Rows from block 2, named by matrix and row number. Each number is 128 + 32 x the weight over its row's rms, rounded and kept within 0 to 255. All counts start at 0. After the name is the row's rms in percent of the matrix's.
# ada: adaLN modulation (shift, scale and gate of each sublayer stacked) (model.blocks.2.ada.weight, 1152x192), inputs 96-191
ada.176 075 [196 149 133 115 125 126 150 127 107 138  67 167 128 150 176 145  76 112 122 165 125  34 201 155  98 132  89 191 145  91 152 165 166 140 123 147 135 101 182 141 149  95 118 142 154 150 131 111 143  45 116 146 166 180 148 101 130 103 179 209 112 123 111 138 121 109 103 122 134  97 148  70 141 106 130 138 176 122 144 179 106 122 114 107 166 161  94  97 113  82 118 108 146 112  79 161]
ada.177 080 [ 93 116 136 100 128 131 162 151 191 137 146 157 118 151 135 153  42 184 122  86 224 179 123  75 107 141 170 112 143 122 140  95  80 100 169  67  95 158 112 148 154 132 123 110 165 143 111 107  77 129 185 147 170 139 136 124 115  85 108  77 130 126  90 180 134 164  87 120 161  90 130  81 145  74 134 140 169 145 142 109 110 103 165 146  95 115  91  92 113 108 208 148  89 185  86 213]
ada.178 078 [ 77  67 146 237 146 127  80 116 143 165 129 146  98 141 188 120 118 160 163  78 119  91 144 123 175 165 102  91 147 144 183 127  75  67 140  88 149 130 114 120  80  99 133 167 131 195 121  14 125  99 125  82 171 105 125 113 132 139 117 112  94 146 109 157 148 168  84 125 110 159 150 111 112 135 145  74  79 114 115 158 127 141 151  66 128  91 113 130  84 124 172 141 146  68 170 113]
ada.179 067 [131  84 121  59 132 110  98 154 136  87 127 168 164 144 137 133 147  98 164 103 124 134 109 157 167 173 146 107 125 167 177 109  86 119 164 143 109 185 180 186 116  98 144 136 103 160 173  80 160 101 109 131 104 163 123 154 173  85 110 151 150 199 142 127 116 107 119 123 143  96  99  90 114 115 122 165 153  98  99  97 149 100 115 156 127  77  36 134 107  91 175 150 118 104  81 145]
ada.180 070 [ 78 109 184 110  77 116  87  88 131 156  89 198 147 104 213  96  45 157 190 164  98 108  95 125 162  95 127 106 179 139  78 118 122  91 116 163  97 145 232 192 164  97 112 135 129 143 142  74 125 105 145  88 129 145 114 122 148 132 117 160  93  62 173 141 113 191 131 148 138 137 201  73 104 103 114 123 116  89 106  94 188 163 110 164 159 109 166 145 142 104 141 147  81 106 148 158]
ada.181 084 [135 173  73 134  97 137 145 108 148  97 182 120 141 111 118 123 174 117 144  94 147 159 113 118  88 110 177 119 143  50  73 113 185 143  94 127 184 141 164 114 137 171 123 137 190 156 184 140 141  95 179 157  86 129 115 166 114  97 136 101 104 112 140 197 142  95 168 131 133 135 117 164 117 141 124 116 136 103 114 152  96 166 152 109 152 160 116 139 152 142 183 152 149 158 122 157]
ada.182 073 [123 139 104 140 119 153 123 136 120 153 161 193 199 103 153 168 154  98  97 116 153 119 135 128  84 126 101 135 164  89  82 112 112 127  72 176 116 139 125 111  68 159 214 103 103 163 186  96  97 139 159 120 129  95  69 139 190 180 153 144 105 111  91 200 137 151 123 123 130  70 145 139 179 140 141  99 143 149  84  92  94 131 135  95 104 150 173  90 120 128 165  85 112 152 170 141]
ada.183 090 [ 85 170 161 147 157 169 150  60 102 123 214  31 118 137  61 144 157 110 115  80  71  96 112 146  82 173 175 136 171  43 184 117 128  79 183 117 116 128 120 138 136 104 116 107 118 115 115 126 138 159 156  89  90  99 129 129 168 121 173 114 140 166 148 123 120 107 152 141 119 152 129 122 126 122 122 118 120 137 152 115 168 145 123 146 130 145  65 164  88 158 164 150 137  97 152 103]
ada.184 064 [105 163 147 120 213 115 109 143  96 156 162  56 128 140  80 121 196 165  88 127 124  74 143 128 117 126 157 138 134 187 130 176 143 255 102 133 108 135 111  99 137 174 138  97 166 177 189 143  78 137  67  72  99 114 185 120 116 136 142 189 167 121 163 128 156 145 114 181 116 153 148  99 137 155  69  95 152 107  90 117 162 147 151 155 112 140 137  81 144 121 111 122 107 129 168 113]
ada.185 077 [167 113 129 121  91 160 158 167 130 169 219 105 127 178 158 118 153 155 142  65 125 120 150 103 169 125 143 133 160 170 129 133 163 169  82 159 145 120 120 146 110  85  99 131 142 137 101 160 126 105  99  90 179 122 101 150  55 118 135 166 159 163 190  74  92 139 115  77 154  88 155 133 183 131 135  87 165 125 120 158  94 153  68 123 163 103 118 149 129  57 203 112 127 116 140 192]
ada.186 084 [114 152  56 136 155 113 102  65  92 112 153 157 120 137 116 145 199 144 112 125  63 130  90 123 123 149 138 151 138 122 109 123 147 128   4  88 112 159 150  80 110 116  91 127 153 123 195 102 199 160 153 136 138 195 153 152 143 134 162 176 106 179 144 160 128 123  78 113 138 127 169 114 138  99  96 125 174 119 151 162 120  72  97 142  91 186  87 119 107 121 165 193 108 132 147  84]
ada.187 071 [133  49 208 135 182 183 103 136 149  95 117 113 148 150 124 112 153 141 115 150 160 171 139 125  88 134 105 137 106 100 153 107 127 195 118 148 144 108  52 138 166 135  93  90 105 151 145 139 113 144  72 131 144 139 147 159 116 100 107 150 155  99  91 128  94  92 126 167 113  57  86 135 120  70 132 109 158 119 146  99 173 136 145 139 111 129 172 130 115 198  99  36 114 116  92 155]
ada.188 070 [160 125  50 126 101 162 160 112 108 128 130 142 129 145 147 133 106 155 164 172  70  78 100 116 119 123 143 141 111 148  68 145 116 159  93 147 147 159 134  95 109 148 203 137 173 151 111 139 112 153 162 151 144 159 164  90  72 120 112 113 207 165 123 101 144 131 135 119 167 211 142  87 137  72  84 189 162 135 151 120 112 148 114 157 153  85 144 163 102 142 141 164  86 127 134  72]
ada.189 074 [191 149  94 123 118 156 161 151  81 169 123 159 136  93 101 149 167 140 153 107  91 124 161 136  83 121 141 141 189 105 115 173 115 152 139  65 176 123 158 157  99  95  87 159 132 175  99 142  88  89 106 108 150 139  90 118 199 147 120 131 108  87 113 149 177 156  93 143 111 136  58 147 111 116 108 139 180  95 182 139 136 112 109 161 189 104 168 113 168  99  96 116 148 127 173 151]
ada.190 077 [118 113 185 163  86 159  30 114 120 121 138 149  95 125 141 133  96 139 140  90 144 115  99 125 171 102 136 135 153 165  86 165 163 128 126 188 146 112 124 105  73 179 145 155  86 101 164 111 111 182  56 128 156  97 126 129 178 159 146 156 104 103 155 108 131 129 150 152 112 136 164 146 139 129  76  39 127 141  93  97 165 167 208  75 102 108 110 169  98 161 123 101  92 122 134 146]
ada.191 067 [123 159 155 160  72 182 134  87 153 144 125 112 121 112 129 128 153  39  98 117 100  92 107 118  71 121 116 136 121  92  97 141  97 110  33  98 147 142  79 162 104 149 151 138 129 110 129  93 156 148 143 100 122 147 179 108 163 144  44 133 156  79  65 154 116 149 100 119 130  90 133 141 141 104 130 107  23 106  65 157  86  66 134 210 126 124 180 121  85  93  86 108 169 152 137  57]
ada.192 053 [173 120 123 161 138  99 158 107 126 124 111 108 113 109 139 104 157 133  21 136  98 109 101 112 145 118 101 183 147 112 169 128 117 187 120  95 110 129 114 156 114 126  87 157 115  79  89  87 115 176  99  99 121 157 140 143 178 132  79 125 136 152 181  90 121 123  95 141  78 103 144 103 107 159 154 181 146 165 146 181 126 100  91 122 157  85 138 109 119 122 168  90  96 169  80  86]
ada.193 116 [126 244 118 126 141 128 121 119 117 105  96  72 103 114 137 184  85 116 162 155  95 191 129 167 159 118  99 139 148 129  89  81  78 125 145  95  91 141 133  66 137  88 139 164 148  90 156 124 100 123 117 120 176 143 148 152 154 163 162 114 153 147  83 168 104 114  89 140 149 171 118 121 122  94 169 104 120  93 139 125 118 152  90 108 101 170 150 112 172 129  38 146 108 108 131  90]
ada.194 116 [114  74 144 139  72  82  86 120 124  77 142 163 104 105 111 123 117 150 111  75 119 121 201 152 173 146 112 150 175 148 214 163 117 119  86  92 198  67  84 208 110 114 136 114 173  79 116  94 164 124 117 120  78 157 122 154 120 157 105 119 147 105 131  76 150 152 148  83 110 124 116 126 155 138  90  95 117 156 101 176 134 152 121  93  97 142 136 170 120 170 145 173 123 128 119  81]
ada.195 100 [162 135  79 135 144 104  97 152 136 103 178 157  99 162 168 127 122 114  97 121 158 137 130 190 181 124  98 140  86 100 137 135 110  87 149 107 165 118  62 137 125 133 150 136 101 121  97 169 105 114 124 137  39 109 103 131  80 123 138 100 175 109 142 113 112 117 147 118 120 117 108 104 162 127 148  51 155 106 100 139 117  94 146 108  66 100 140  96 205 109 118 159 103  78 177 100]
ada.196 099 [131 132 116 167 143  78 142 178 135 110  96 122 152 136 194  86 188 137 163 159  23 132 144  89 150  72 172  87 119 173 133 194 180 141 129 118 179 204 110  96 125 176 147 100  96 136 123 150 142 105  87 147 162  91 150 132 139 126  43 134  97 124  84 141 123 109 113 125 147  99 133 113 106 133 139 117 120 118 125 148 163 131 168 144 151 119 125 108  72 109 162 130 104 132 122  89]
ada.197 111 [139 103 150 132 123 106  85 124  99  60 130  89  96 159 163 182 111 155 112 114 158 163 164 147 175 110 102 115  80 120 223 120  61  82  75 125 159 128 147  92 123 145 135 133  99 155 102 101 176 109  76 149 141  70 117 127  86 139 159  72 107 141 173  48  76 107 138 120 113 106  99 125 120 104 112 156 119  34 159 119 138 158 119 136 122 137  98  99 155 175 112 151 118 112 123 145]
ada.198 097 [158 135 162 157 106 171  84  78 131 180  85 149 120 132 146 108 122 118 142 118  90 143 154 131 129 158  86 106 130  93 124 146  88  78 131 124 128 179 169 118 132  84 132 129 118  99 118 134 194 106 152 141 199 128 179 137  95 101  81 143  65 167 116 135 203  82 154 144  94 186 178  75 159 134 100  99 143  90 158 119 129 125 128 115 134 134 147 130  98 123 153 131 139 159 154 134]
ada.199 082 [152 198 124 148 147 178 136 110 174  85 134 130  78  94 139 133 100 101 194  64 166 108 144 163 146 128 120 142  84 124 125 138  84 127 106 102 129  66 110  97  92 106  86 119 149 140 199 153  86 113 134 195  97 122 156 125  82 126  63 130  86  94 164 176 123 121  67 192 124 150 185 164 103 222 125  81 117 100 199 122  93  87 150  75 179 110 115  72 174 158 107 122 148 115 103 119]
ada.200 086 [123 154  44 159 151 157 111 135 149 112 162 162  92 158 129  85 153 150 198 120 150 152 125 112 138 170 149 143 128 138  69 107 165 121 146  87 177  97 170 149 155 143 137 120  83  56  99 158 224 114 167 117 152 133 160 105 119 181 117 164 114  78 106 154  68  83  64 150 125 128 126 100 196  84 106 178 142 123 105 130 170 102 136 148 144  95  91 112 162 124 129  68 142 161 197  71]
ada.201 068 [108 128 107 161 136 158 121  89 164 135  77  80  91  78 161 155 142 161  88 101  88 141 110 122 135  87 137  98 100  97 121  80 105 133 184 112 137 144 118 127 152 141 140 100 129 117  34 141  82 174 116 168 117 184 131  83 133 154 130  84  52 151  90  84 101  83 129 121  75  80  75 132 172 117 150 122  60 153 185 108  96 134  97 151 153 147 111 163 106 127 143 176 170 161 132 171]
ada.202 120 [ 83 126 114  91  62 158  91  96 133 145 166 109 167 123 112 132 137 161 120  91 117 138 104  82 125  78 176  66 106  74 167 185  87 151 110 131 131 120 137 115 114 119 124 146 118 125  44 166  80 177 150 153  85 203 148 143 141  97 105 122 143 156  88  80 141  90 134 154 109  78  92 179  93 130 150 139  97 131 171 133 172 150  71 118 186 164 133 196 108 136 125 195 113 155 119 121]
ada.203 122 [142 126 127 120 186 133 142 136 142 146 163 113 141 128 115 138 123 107 169 117 128 122 202 138 127 148 155 131 117 176 126 213 167  77 146 128 157 140 201 140 137 160 137 120 161 181 223  91 133  96 154 110 177 169  82 143  82 126 136  88 174 111 133 162 179 115  66 105  94 175 148  77 141 161 151 200 140 107 120  88 141 140 145 120 182 130 225 135 132 122 141 155 158 122 128 139]
ada.204 086 [ 83 190 129 158 130 105 127  87 131 130  80 113 135 107  97 168 125 124 126 151 120 139 117  89  77 129 123 169 174 134  34 113 123 120  96 122 136 114 146 116  88 141 123 156  63 129 102 160 143 154 138 250 122 118 134 104 123 107 130  79 144  92 110  89  70  95 123 139 107  83 132 140 155 158  95 147  92 194 145 120  70 158 141  97 115 125 154 146 132 107 100 102  90 199 153 164]
ada.205 106 [164  79 180 114 134  96 141 203 110 103  99 148 140 128  86 127  93 118 113 104  90 109 106 157 132 145 172 111 178 157 125 134  76  79 148 148  87 153  87 155 118 109 102 127 100 112 125 211 178  72  91 109 161 154  57 130 172 193  95 132 111 148 186 154 130  81 142 162 128 104  99 123 139 105  77 130 103 144 127 166 143 111 103 129 153 103 135 106  99 164 149 174 132 141 111 123]
ada.206 113 [146 177  64  68 120 123 118 182 121 145 134 125  91 151 120 119 140 167 160 130 136 120 166 167 122 126 120 210 131 102 107 188 115  97 147  17 212 131 123 104  97 128  77 113 132 161 114 159 144 128 158 144 116 114 133 125 155 118 158 177  74 103 119 184 110 157 165  91 154 217 180 115 115 102 106 160 105  72  72 178 120 110 149 129 159 120  99 103  77 131  42 135 141 153 194 101]
ada.207 097 [136 128 144 142 182  86 123 152  65 121  87 159 118  79  93  94 100 131 139  98 190 159 136 141 152  99 101 130 135  90  94 106 114 145 138 123 162 137 101 105  86 116 123  86 129 146 101 135 184 104  98  99 103 156 134 106  68 157  86 184 108  85 105 143 128  91 125 149 108 118  90 135  80 172 166 182 114  94  70 125  74 113  87 156 117 124 101  93  61 100 128  86 121 114 112 179]
ada.208 080 [108 133 241 174  97  90 131 137 152  97 141 173 127 195 141  84 114 139 121 159 111 105 145 166 143  90 161  73 119 120 152 166 139 125 127 190 135 150 148 171 130  99 100 135 144 122 183 120 167  91 123 102 139  90 133 116 197 143 114  69 141 126 130  93 140 139 116 105  96 107 123 118  77 124 110 126 138 139 116 158  82 146 184  66 149 145 186 146 166 123 142 156 176 170 188 178]
ada.209 072 [150  78 130 132 126  77 103 119 107 179 149 117  91  79 143 161 174 113 176  98  76 119  80  89 147 121 125 126  60 174 120 159 104  77 121 134 121 101 103 100 135 111 130 132  89 202 104 109  83 153  87 112  95  95 145 195 190  68 114 146 146 151  73 157 200 128 136  99 125 101 164  78 130 177 157 130 116  78 134 139 124  92 156 109 134 158 101 137 156 168 160 165 156 171 141  95]
ada.210 112 [133 116 124 168 127  95 133  98 167 129 159 124 151 110  84 111 139 121 126 124 119 150 235 126 181  71 108 106 151 124 152 219 149 139  81 125 170 111 132 157 143 160  80  77 128 163 130 118  51 176 128  83 163  94 138 152 160 142 121  77 118 130 129 185  83 104 137  88 153 162 125 136 134 109 161 151 133 185 167 158 226 153 144 124 145 166 136 163 156 146 150  82 166 121 142 172]
ada.211 105 [ 95 175 137 146 175 146 137 140 157  95 100 113 125 147 180 194 158 136 112 110 141  94 121 196 169 129 156  99 164 127 137  66 105 130  76 120 119 131  85 138 102 113 130  72 146 140 133 136 191  79 160  95 127 111 118  51 138 148 115 165  93  68 181 130 194 149 124 107 106 113  87  63 127 164 182 107  88 120 148 191 158  94 141 126 170 129 156 119 197 164 136 117  76  90 119 164]
ada.212 053 [144 127 127 166  97  79 104 136 123 115 121  94 131 131 131 149 133  43  91 144  96 104 129  47 136 146 122 109  94 150 122 102 156 112 216 126 127 123 202 169 140 109 114  59 135 145 113 137 102 117 112 115 212  68 115 116  61 137 150 147  96 145 126 157 102 143 113 158 132 143 166 195 146 168 155  72 115 122 190 100 159 136 236 166 139 141  99 121 121 128 128 171 105 139 120 112]
ada.213 104 [138 132 159 147 121 108 150 143 181 136 158 197 108 116  84 124  87 169 214 147 211 169 149 129 101 137 174 135  86 165 131  95 171 168 141 186  98 124 113 102 131 125 208  85 114 112 132 156 147 131 169  60  98 156 154 129 141  85 146 114 170 117 153 169 114  68  90 142 101 217 158 138 126 133 122 125 196 158  92 171 109 144  82 143 148 134  95 170 131 149 150 147 115 137 124 134]
ada.214 092 [140  92 113  69 112  58 106 166 128  74 113 122  95 130  59  83 102 130  82  95 105 127 141 122 128 123 131 241 153  69 121 124 155 128 165 121  89 111 125 106 155 125 189 133 122 164  63 115  96 162 135 134 170  90 139 138 175 101 154 119 108  51 114  61 148  99 108 121 167 113 124 105 116  73  82 207 111 173 114 166 100 129 121 161 118  90 112 131 134 133 148 153 114 157 140 139]
ada.215 095 [ 90 124 109 133 106 188  78 133 149 155 104 150 144 188 174 100 137 169 136 160 115 113 120  99 129 129 144  86 101  46 109 135  88 118 114 145 112 107 200 125 129 123 121 111 111 141 171  95 117 123 144 105 145 144  99 138  96 110  53  55  98 115 110 109 146 130 116 120 150 138 133 173 102 126 133 132 172 146 177 146 146 138 141 110 133 138 131  91 145 155 107  90 112  81 148 113]
ada.216 091 [163 156 144  76  97 127 138  37 133  87  64  38 114 133 166 133 126 140  89 140 146  88 115 130 150 102 117 136 167 100 161 110 156  56 149  99 144  93 193  87  85 133 107 111 126  97 127 154  91 163 139 161 148  70  97 134 127 156 147  89 126  67  93 196 134 174 143 122  63 109 126 114 127 136 157 111 129 151 123  81 166  80 148 130 100 145 141 105 172 103  91 172  97  93 133 171]
ada.217 120 [122 142  66 139 137 104  87 119 159 147 201 138  75 143  96 110 179 159  99 134  81 130 145 109  95  96  85 119 120 131 124 125 168 121 112 182 203 149 147 180  90 175  82 117 144 118  65 174  56 119 158  87 136  73  60 141 104 117 142 136 128 131 151 167 124 149 188 170 142 128 145 152 118 169 110 106 111 137 146 168 103 140 167 143 141 130 149 170 150  68  84 124 105  96 164 173]
ada.218 103 [119 105 173 156 174 133 133  52 121 120 154 114 141 100 158 111  85 111  82 129 107 184 141 130 125 140 107 116 123  76 144  72  95 122 175 128 141  92 117 110 124 162 136 136 157 123 112 143  95 170 127 126 186 106  88 126 164  95 109 241 132 196 140 149 133 165 154 176 127 123 160 128 193 138 137 176  86 132  95 115  97 173 161 111  89 106 165 145 146 145  87 162 117 140  96 193]
ada.219 076 [107  89 114 109  94 139 134  80 133 175 109 104 148  86 146 146 162 117 130  81  86 150 133 128 104 132 141  97 109 112 102 152 110 134 130  85 153 114 138 142 124 128 127 148 102 125  95 155  95 167 195 136 120 173 168 178 149 158 115 128 201 147 156 121 126 117 154 122  75 143 109 110 139 114 110  50 160  99 220 166 188  66  68 207 104 106  65 109  94 134  70 156 100  51  99 119]
ada.220 067 [152 105 146 126 125  84  58  84 113 111 116 132 141 144 141 113 148 142 156 141 130 170  95 143 139 134 117 137  67 160 168 119  98 102 113 221 121 147 111 132 114 157 163  72 157 171 100 116 103 192  90  86 167 123 200 115 133 150 140 157 125 157 111 122 159  77 105 142 140 161 118 130  90  98  96 102 117 135 157 129 101 202  55  57 138 137 103 128 157 109  93 168  70 153  79 119]
ada.221 104 [130 176 127  96 120 169 164 121 165 147 131 108  89 126 123  87  57 118 117 119  60 137 139  88 138 141 152 127 120  61 185 139 116 141 163  79 105 151 191  85 123 108 138  98 161 102 159 198 125  84  79  93 196 146  89 120 135 138 150 139 118 138 163 117 122 149  86 114 156 144 135 135  77 196 136  93 135  86 140 108 102 104  86 137 163 140 127  64 138 144 158 137 147 178  60 166]
ada.222 070 [124 106  79 134 135 177 152 140 151 149 147 123 150 133 117 134 208 134 131 200  87 124 145 114  97 111 148 145 128 105 104 158 206 217 152 121 185 156 154  94 126 216 138  96 145 129  70 229 117 111 152 148  81 128 126 112 122 161 123 100 139 137  88 188 109 132 136 128  85  89 119 131 133 144 115  77 133 134 152 102 123 163 124 141 132 167 159 133 148 153 134 133 130 143 188 109]
ada.223 073 [108  63 109 141 141 118 116 137 135 148  62 122 207  77 178 131  83 100 133 118 136 142 116 132  92  74 111  96 195 146 145 102  85 119 116 146  88  91 181 142 133  99 144 138 170 109 147 144  99 160  63 185 111 122 166 113 120 150 173 119 150 164  83 115 171 144 123 101 145 130 122 105  95  89 195 149 114 131 142 208 139 150 116  96 142 116 100 166 113 130  98 123 139 156 121 147]
ada.224 110 [138 165 152  67 120  89 170  82  91  92  85 155 142 124  77 173 134 108 135 220 144 153 148 109 164 141 194 148 102 160 109 107 216 191 184 238 126 111 173 128 154 181 100 109 111 107 114 152 152 123 147 185 135 157 110 143  80  83 136 142  87 156 155 128 150 203 154 126 119  95 165 169  82  92 116 134 183 109 127  88 161 118 130 117 110 140 106  84 112 155 148 122 128 135 137 165]
ada.225 102 [104 128  99 130 140 107 153 137 154  66 170 133 162 110  73 131 113 116 117 186 100 172 133  91 139 141 108 173 204 172 163 124 144 193  80 125 106  83 166 100 130  67 111 118 110 135 156  81 161 167 100 111 199 189 178 102 132 133 151  99 132  91 131  63  92  54 166 147 147  82 122 182  85 117 159 188 171 144  88 128 136 127 144 141 104  95  65 133 156 177 131  93 175 133 145 108]
ada.226 077 [114  94 111 192 166 132 101 180 123 112 153 148  87  78 148 119 150 119 167 122 162 117 136 208 128 118 164 113 127  93 105 113 133 164 153 116 140 114 156 118  81 110 121  76 126 126 103 185 169 127 171 161 144 120 115 117 113 114 121 146  67 159 114 142 121  99 151 104  90 114 152  76 100 117 136 198 119  98 131  96 172 102  86 137 127  59 154  71 134  92 123 164 111 171 142 112]
ada.227 097 [122 118 114 119 136 149  64  69 110 104 158 158 106 123 145 197 132 111 121  89 125 167 122 140 154 114 122 188 132 144 142 115 111 136 146  90 137 181 102  80 126 143 168 119 100 154 157  92 155  87 152 100 189 114 170  66  76 156 160  92 139  37 185 127 114 168 121 173  90 129 124 160 131 155 140 130 127 148 143 119 124  86 165 161  72 132 120 147 170 173  78 159 132 151 144  80]
ada.228 104 [150  98 180 151 144 175 178 125 114 136 120 121 148 121 102 130 144 137 150 169 170 180  92 137 204 117 174  48 117 107 125 114 147 181 119 206  94 163 147 125 160 164 147 135 124  68 168 155  86 117 118 125  96 105 164 110 126 120 133 124 120 100 166 131 111 130  75 177 176 171 147 113 127 120 116 127 135 133 179 105 135 106 111 102 148 184 145 128 158 118 125 137  71 101 152  96]
ada.229 130 [130 180 106 136 157  98  98 130 136 131 167 176 190 141 132 122 129 103 130 149 140 127 122  95  96  96 185 119  99 138  59 122 176 138 173  89 124 102  75 164 104 132 163 136 148 172  92  90  92 148 163 189  96 100  74 115 156 164  98 171 111 136 148 160 125 106 174 177  89 184 198 107 181 109  98 133 126  90 137 140 182 134 119 153 120 174 135 118 162 197  85 156 129 127 137 128]
ada.230 105 [161 149  87 145 137 180 138 119  80 145 120 136  80 112  66  92 122 104 150 172 114 173  81 145  92 108 140 121 141 141 180 163 140 177 124 104 102 151 144 176 167 113 120 120 176 144 100 151 148 137 128 143  49 185 107  93  81 121 178 116 152 121 130 164 136  62 101 134 107  79 137 141 141 123 146 104 142 130 125 104  82 133 104  95 136 157 116 146 115  85 152 153 147 111 173  73]
ada.231 104 [140 160 146  99 177  77  86 117 106 112 136  58 146 150 123  82 128 116 107 108 166 120  94 134 138 158 138  82 101 163  87 146 103 141 152 102 106 151  50 136  94  71 131  81 147 136 142 116  82 160 143 118 140 119  80  72 136 142 121 173 130 140 118 144 135 136 127 104  97 101 165 133 129 155 125  50 106 101 108 170 149 147 101 101 120 152  71 113  92 131 133 118 109  93 131  73]
ada.232 115 [121 108 186 134  84 137 123 162  97 124 119  93 105 148 205  87 107 136 126 148  99 177 154 113 204 144 159 137 113 111 122 130 155 176 100 140 128  75 145 100 110 150 121  99  67 120 100 111 128 102 180 104 124 131 102 161 125 103 134  65  99 130 113 119  83 105  53 124 186 147 171  96 135 115 165 117  88 154  83 155  91 111 144 129 125 132 132 158 102  80 175 117 120 104 157 121]
ada.233 087 [ 80 108 129 101 125 125 205 131 153 148  85 152 129 114 124 124 133 144 167 109 143 125 154 146 193 160 170 113 134 107 196  60 180 164 123 134 130 113 154 131 165 121 119 173 166 116 176  81 119 116 152 135 138 169 163 118 151 195 125  99 106  98 126 102 201 138 109 131 180  80 148 154  86 160 136 141 120 137 109 156 155 193 126  65 165 114 165 170 143 141 139  53 146 110 119 155]
ada.234 084 [ 96 134  78 111 142 135 130 100 127 160 159 143 102 161 131 163 149 107 112 151 146 105  95  99  75 121  61 170 171  89 114  74 114 163 107  96 114 123 118  84 144  98 163 113 131 161 106  94 156 134 116 143 106  93 133 150 112 188 109 132 149 129 158  38  94 135 143 119  80 130  45 106  76 161 118  91  85 126 113 102 120 181 188 158 100 117 121  80 105 159  83 103 120  69 148 125]
ada.235 090 [ 90 132 148 141 185 145  95 183  95 135 187 140 136 138 106 115 115 101  95 196  83  47  87 113 142 140 123 134 118  98 188 147 166 124 131 165 116 165 127 115 150 159 122 144 116 135 182 122 127 108 118 120 167 182  76  89 195 151 134 126 142 117 116 112 122  88  81 130 125 100 130  75 123 197 107 124 135 107 114 145 137  95  96 224 132 129 103 104  84 168 140 106  96 127 117 108]
ada.236 077 [154 103 134 107  94 173 173 177  99 152 102 153 126 136 157 112 195 172  67 157 223  78 139 143 128 124 139 120 165 108 153  75 161 145 158 141 129 131 109 110 161 113  97 118  93 213 134  88 120 147 131 149 107  89 140 132 152 143 133 158 117 104  83  88 172 170 132 165 119 134 132 139  93 150 151 142 141  95 108 165 156  78  96 115 135 127 175 120 145  95 140 162 113 140 135 148]
ada.237 061 [128 127 148 195 170  96 125 147  60 146  83  96 141 143  75 157  75 159 150 110 154 208  73 125 188 136 161 108 108 165 103 124  67 124 145 125 108 143 167  64 181 135 132 133 104  79 120 107 143 176 103 123  84 168 157 102  90 124 158 140 157  90 131  81 105 151 108 121 158 165  77 136 127 189 150 182 130 125 141 120 117 146 118  76 105 174 145 175 149  66 114 126 106 132 126 140]
ada.238 095 [146 158  95 160 128  88 152 129 195 181 156 163 123  39 130 120 160  77 168 159 164  64 135 155 142 114 166 122 162 178 118 162 135 178 138 121 121 119  98  87  99 152 113  97 103  89 118 118 167 100 127  91 172 203 145 110 159  94  97 119 131 134 120 161 111 123 158  97  91 199 174 135 147  83 108 105 149 148  92 170 181 130 120 169 180 136  82  84 159 127 194 143 123 114 136  86]
ada.239 115 [ 96 115 154  84  90 139 103 112 138  90 138  76 129  96  98 119 140 140 125 129 181 115 150 178 163  38 159  85 143 124  92 159  97  71 105 108 163 124 131 155 115  90  67 139  85  65 144 102 154  92 123 113 134 135 127 117 180  81 122  91 105 163  92 110 141 203 132 104 122  53  90 145 120  69  62 116 188 104 149 118 135  84  60  97 104 117 116 145 105 117 109 108 128 122 151 174]
ada.240 105 [ 93 108  72 190 116 178 141 143 177 171 178 127 134 133  88 114 180 159 129 166 108 131 158 126 119 122 191 106 153 126 175 141 157 192 118 129 205 143 111 141 136 150 176 143  96  79  90 111 109 168 118 162 210 132 145 113 129 152 147 140 105 143 135 125 135 118 123  94 179  72 139  95 151 109  83 107 114  85 105 112 159 123 145 141 139 204 167 116 155 137 129  94 134 118 168 101]
ada.241 111 [ 99  46  99 110 120 131 128  54 157 124 145 136 138 144 123 123 139 108  91 120 173 137 142 135 139  62  76 129 171 146 146 149 165 130 101 120 169 207  99 158 117 145 171  91 119 148 103 127 102 143 124 122 144 117  78 134 199 136 130 114 106 111 163 150  71 158 191 131 164 213 104  95  81 181 157  88  90 145 108 118 141 190  87 135 160 137  99 118  74 103  86 101 102 166 150 105]
ada.242 106 [128 153 103 152 156 167 109 142 139 122 134 160  69 119 112 128 151 167 117 146 159 146 144 115 160 136 120 104 193 183 116 133 157 187 199 154 163 137 101  89 131 106  53 100 125  77 219 144 125 101 120 129 192  88 175 139 108  80 132 128 124  99 101 196  92  62 123 110 133 126 184 123 164 112 141 131 156  52 122 183 147 141 136 151 189 122 133 173 123 177 134  92 154  88  79  96]
ada.243 116 [121 154  68 124 104  68 118  75  77 189 121 114  90  83  89 152 131  78 100 119 114 139 111  67 116 171  79 128 121 146  98 163 130 120 122 131 134  60 110 130 137 112 133  62  80 181 117 102 183  51 170 135  92 180 123 124 129 179 152 149 107 110  72 203 136 109 113 168 152 167 128  90 143 136 171 107 127 157 162 170 142 149 100 147 125 132  85 176 106 147 166 143 138 106 123  72]
ada.244 085 [167 114 162 173  96 151 145  97 155 108 138 161  98 133 144 116 106  83 102 142 131 144  96 123 105 144 101 132  96  81 153  27 135 111 129 151 108 128  95 137 130 122 152 123 187  60 145  94 113 147  99 162 161 150 111 108 199 159 122 147 159 143 130 151 123 183  86  70 102 158 171  56  70 108 113 143 106 169 153 127 159 115  56 114 120 116 140 128 104 161 102 144  67  82  90 145]
ada.245 099 [143 106 199 147 171  60  62 140 169 127 178 151 101 146 183 126 115 134 177 137 126 159 112 126 145  93 115 159 151 113 146 115 102  88 145 105 140 154 109 129 111 113 176 129 134 166 112 148 130 121 130  86  85 141 116  63 140 142  66 116 116 104 141 158  72  81 175 117 144 134 121 104 190 132  77  72 158 114 165 159  98 135 137 149 178 104 105 121 145  81  76 114 123 126 137 104]
ada.246 129 [115 166  99  87 148 185 155 153 129 149 186  64  95  98 103 151 119 159 146 160 124 151 147 104 173  74 169 173  92 145 122  89 148 134  76 115 123 136 172  94  91 158 118 135 169 143 141 139 120  76 160 125 179  88 218 152 138 126 138 160 133  97  58 179 142 120 129 153 193 126 112 125 141 149 130 122  95 107  95 124  49 167  74 181 101 180 155 159  75 155 151 164 136 129 185 120]
ada.247 116 [ 84 160 147 107 182 120 137 117 161 153 135 148 171  74 141  90 153 117 135 131 171 141  75 163  58 135  99 129 189 148  53 146 114 140  94 161 150 121 120 114 207 122  70 144 132 151  97  79 112 104  75 143 173 149 214 127 124 131 177 109 157 147 154 134 130  87 121 117  99 121 164 110 121 142  77 185 157 114  84 102 171 171 115 111 160 138 103  89 173 131 134 123 108 193 138 121]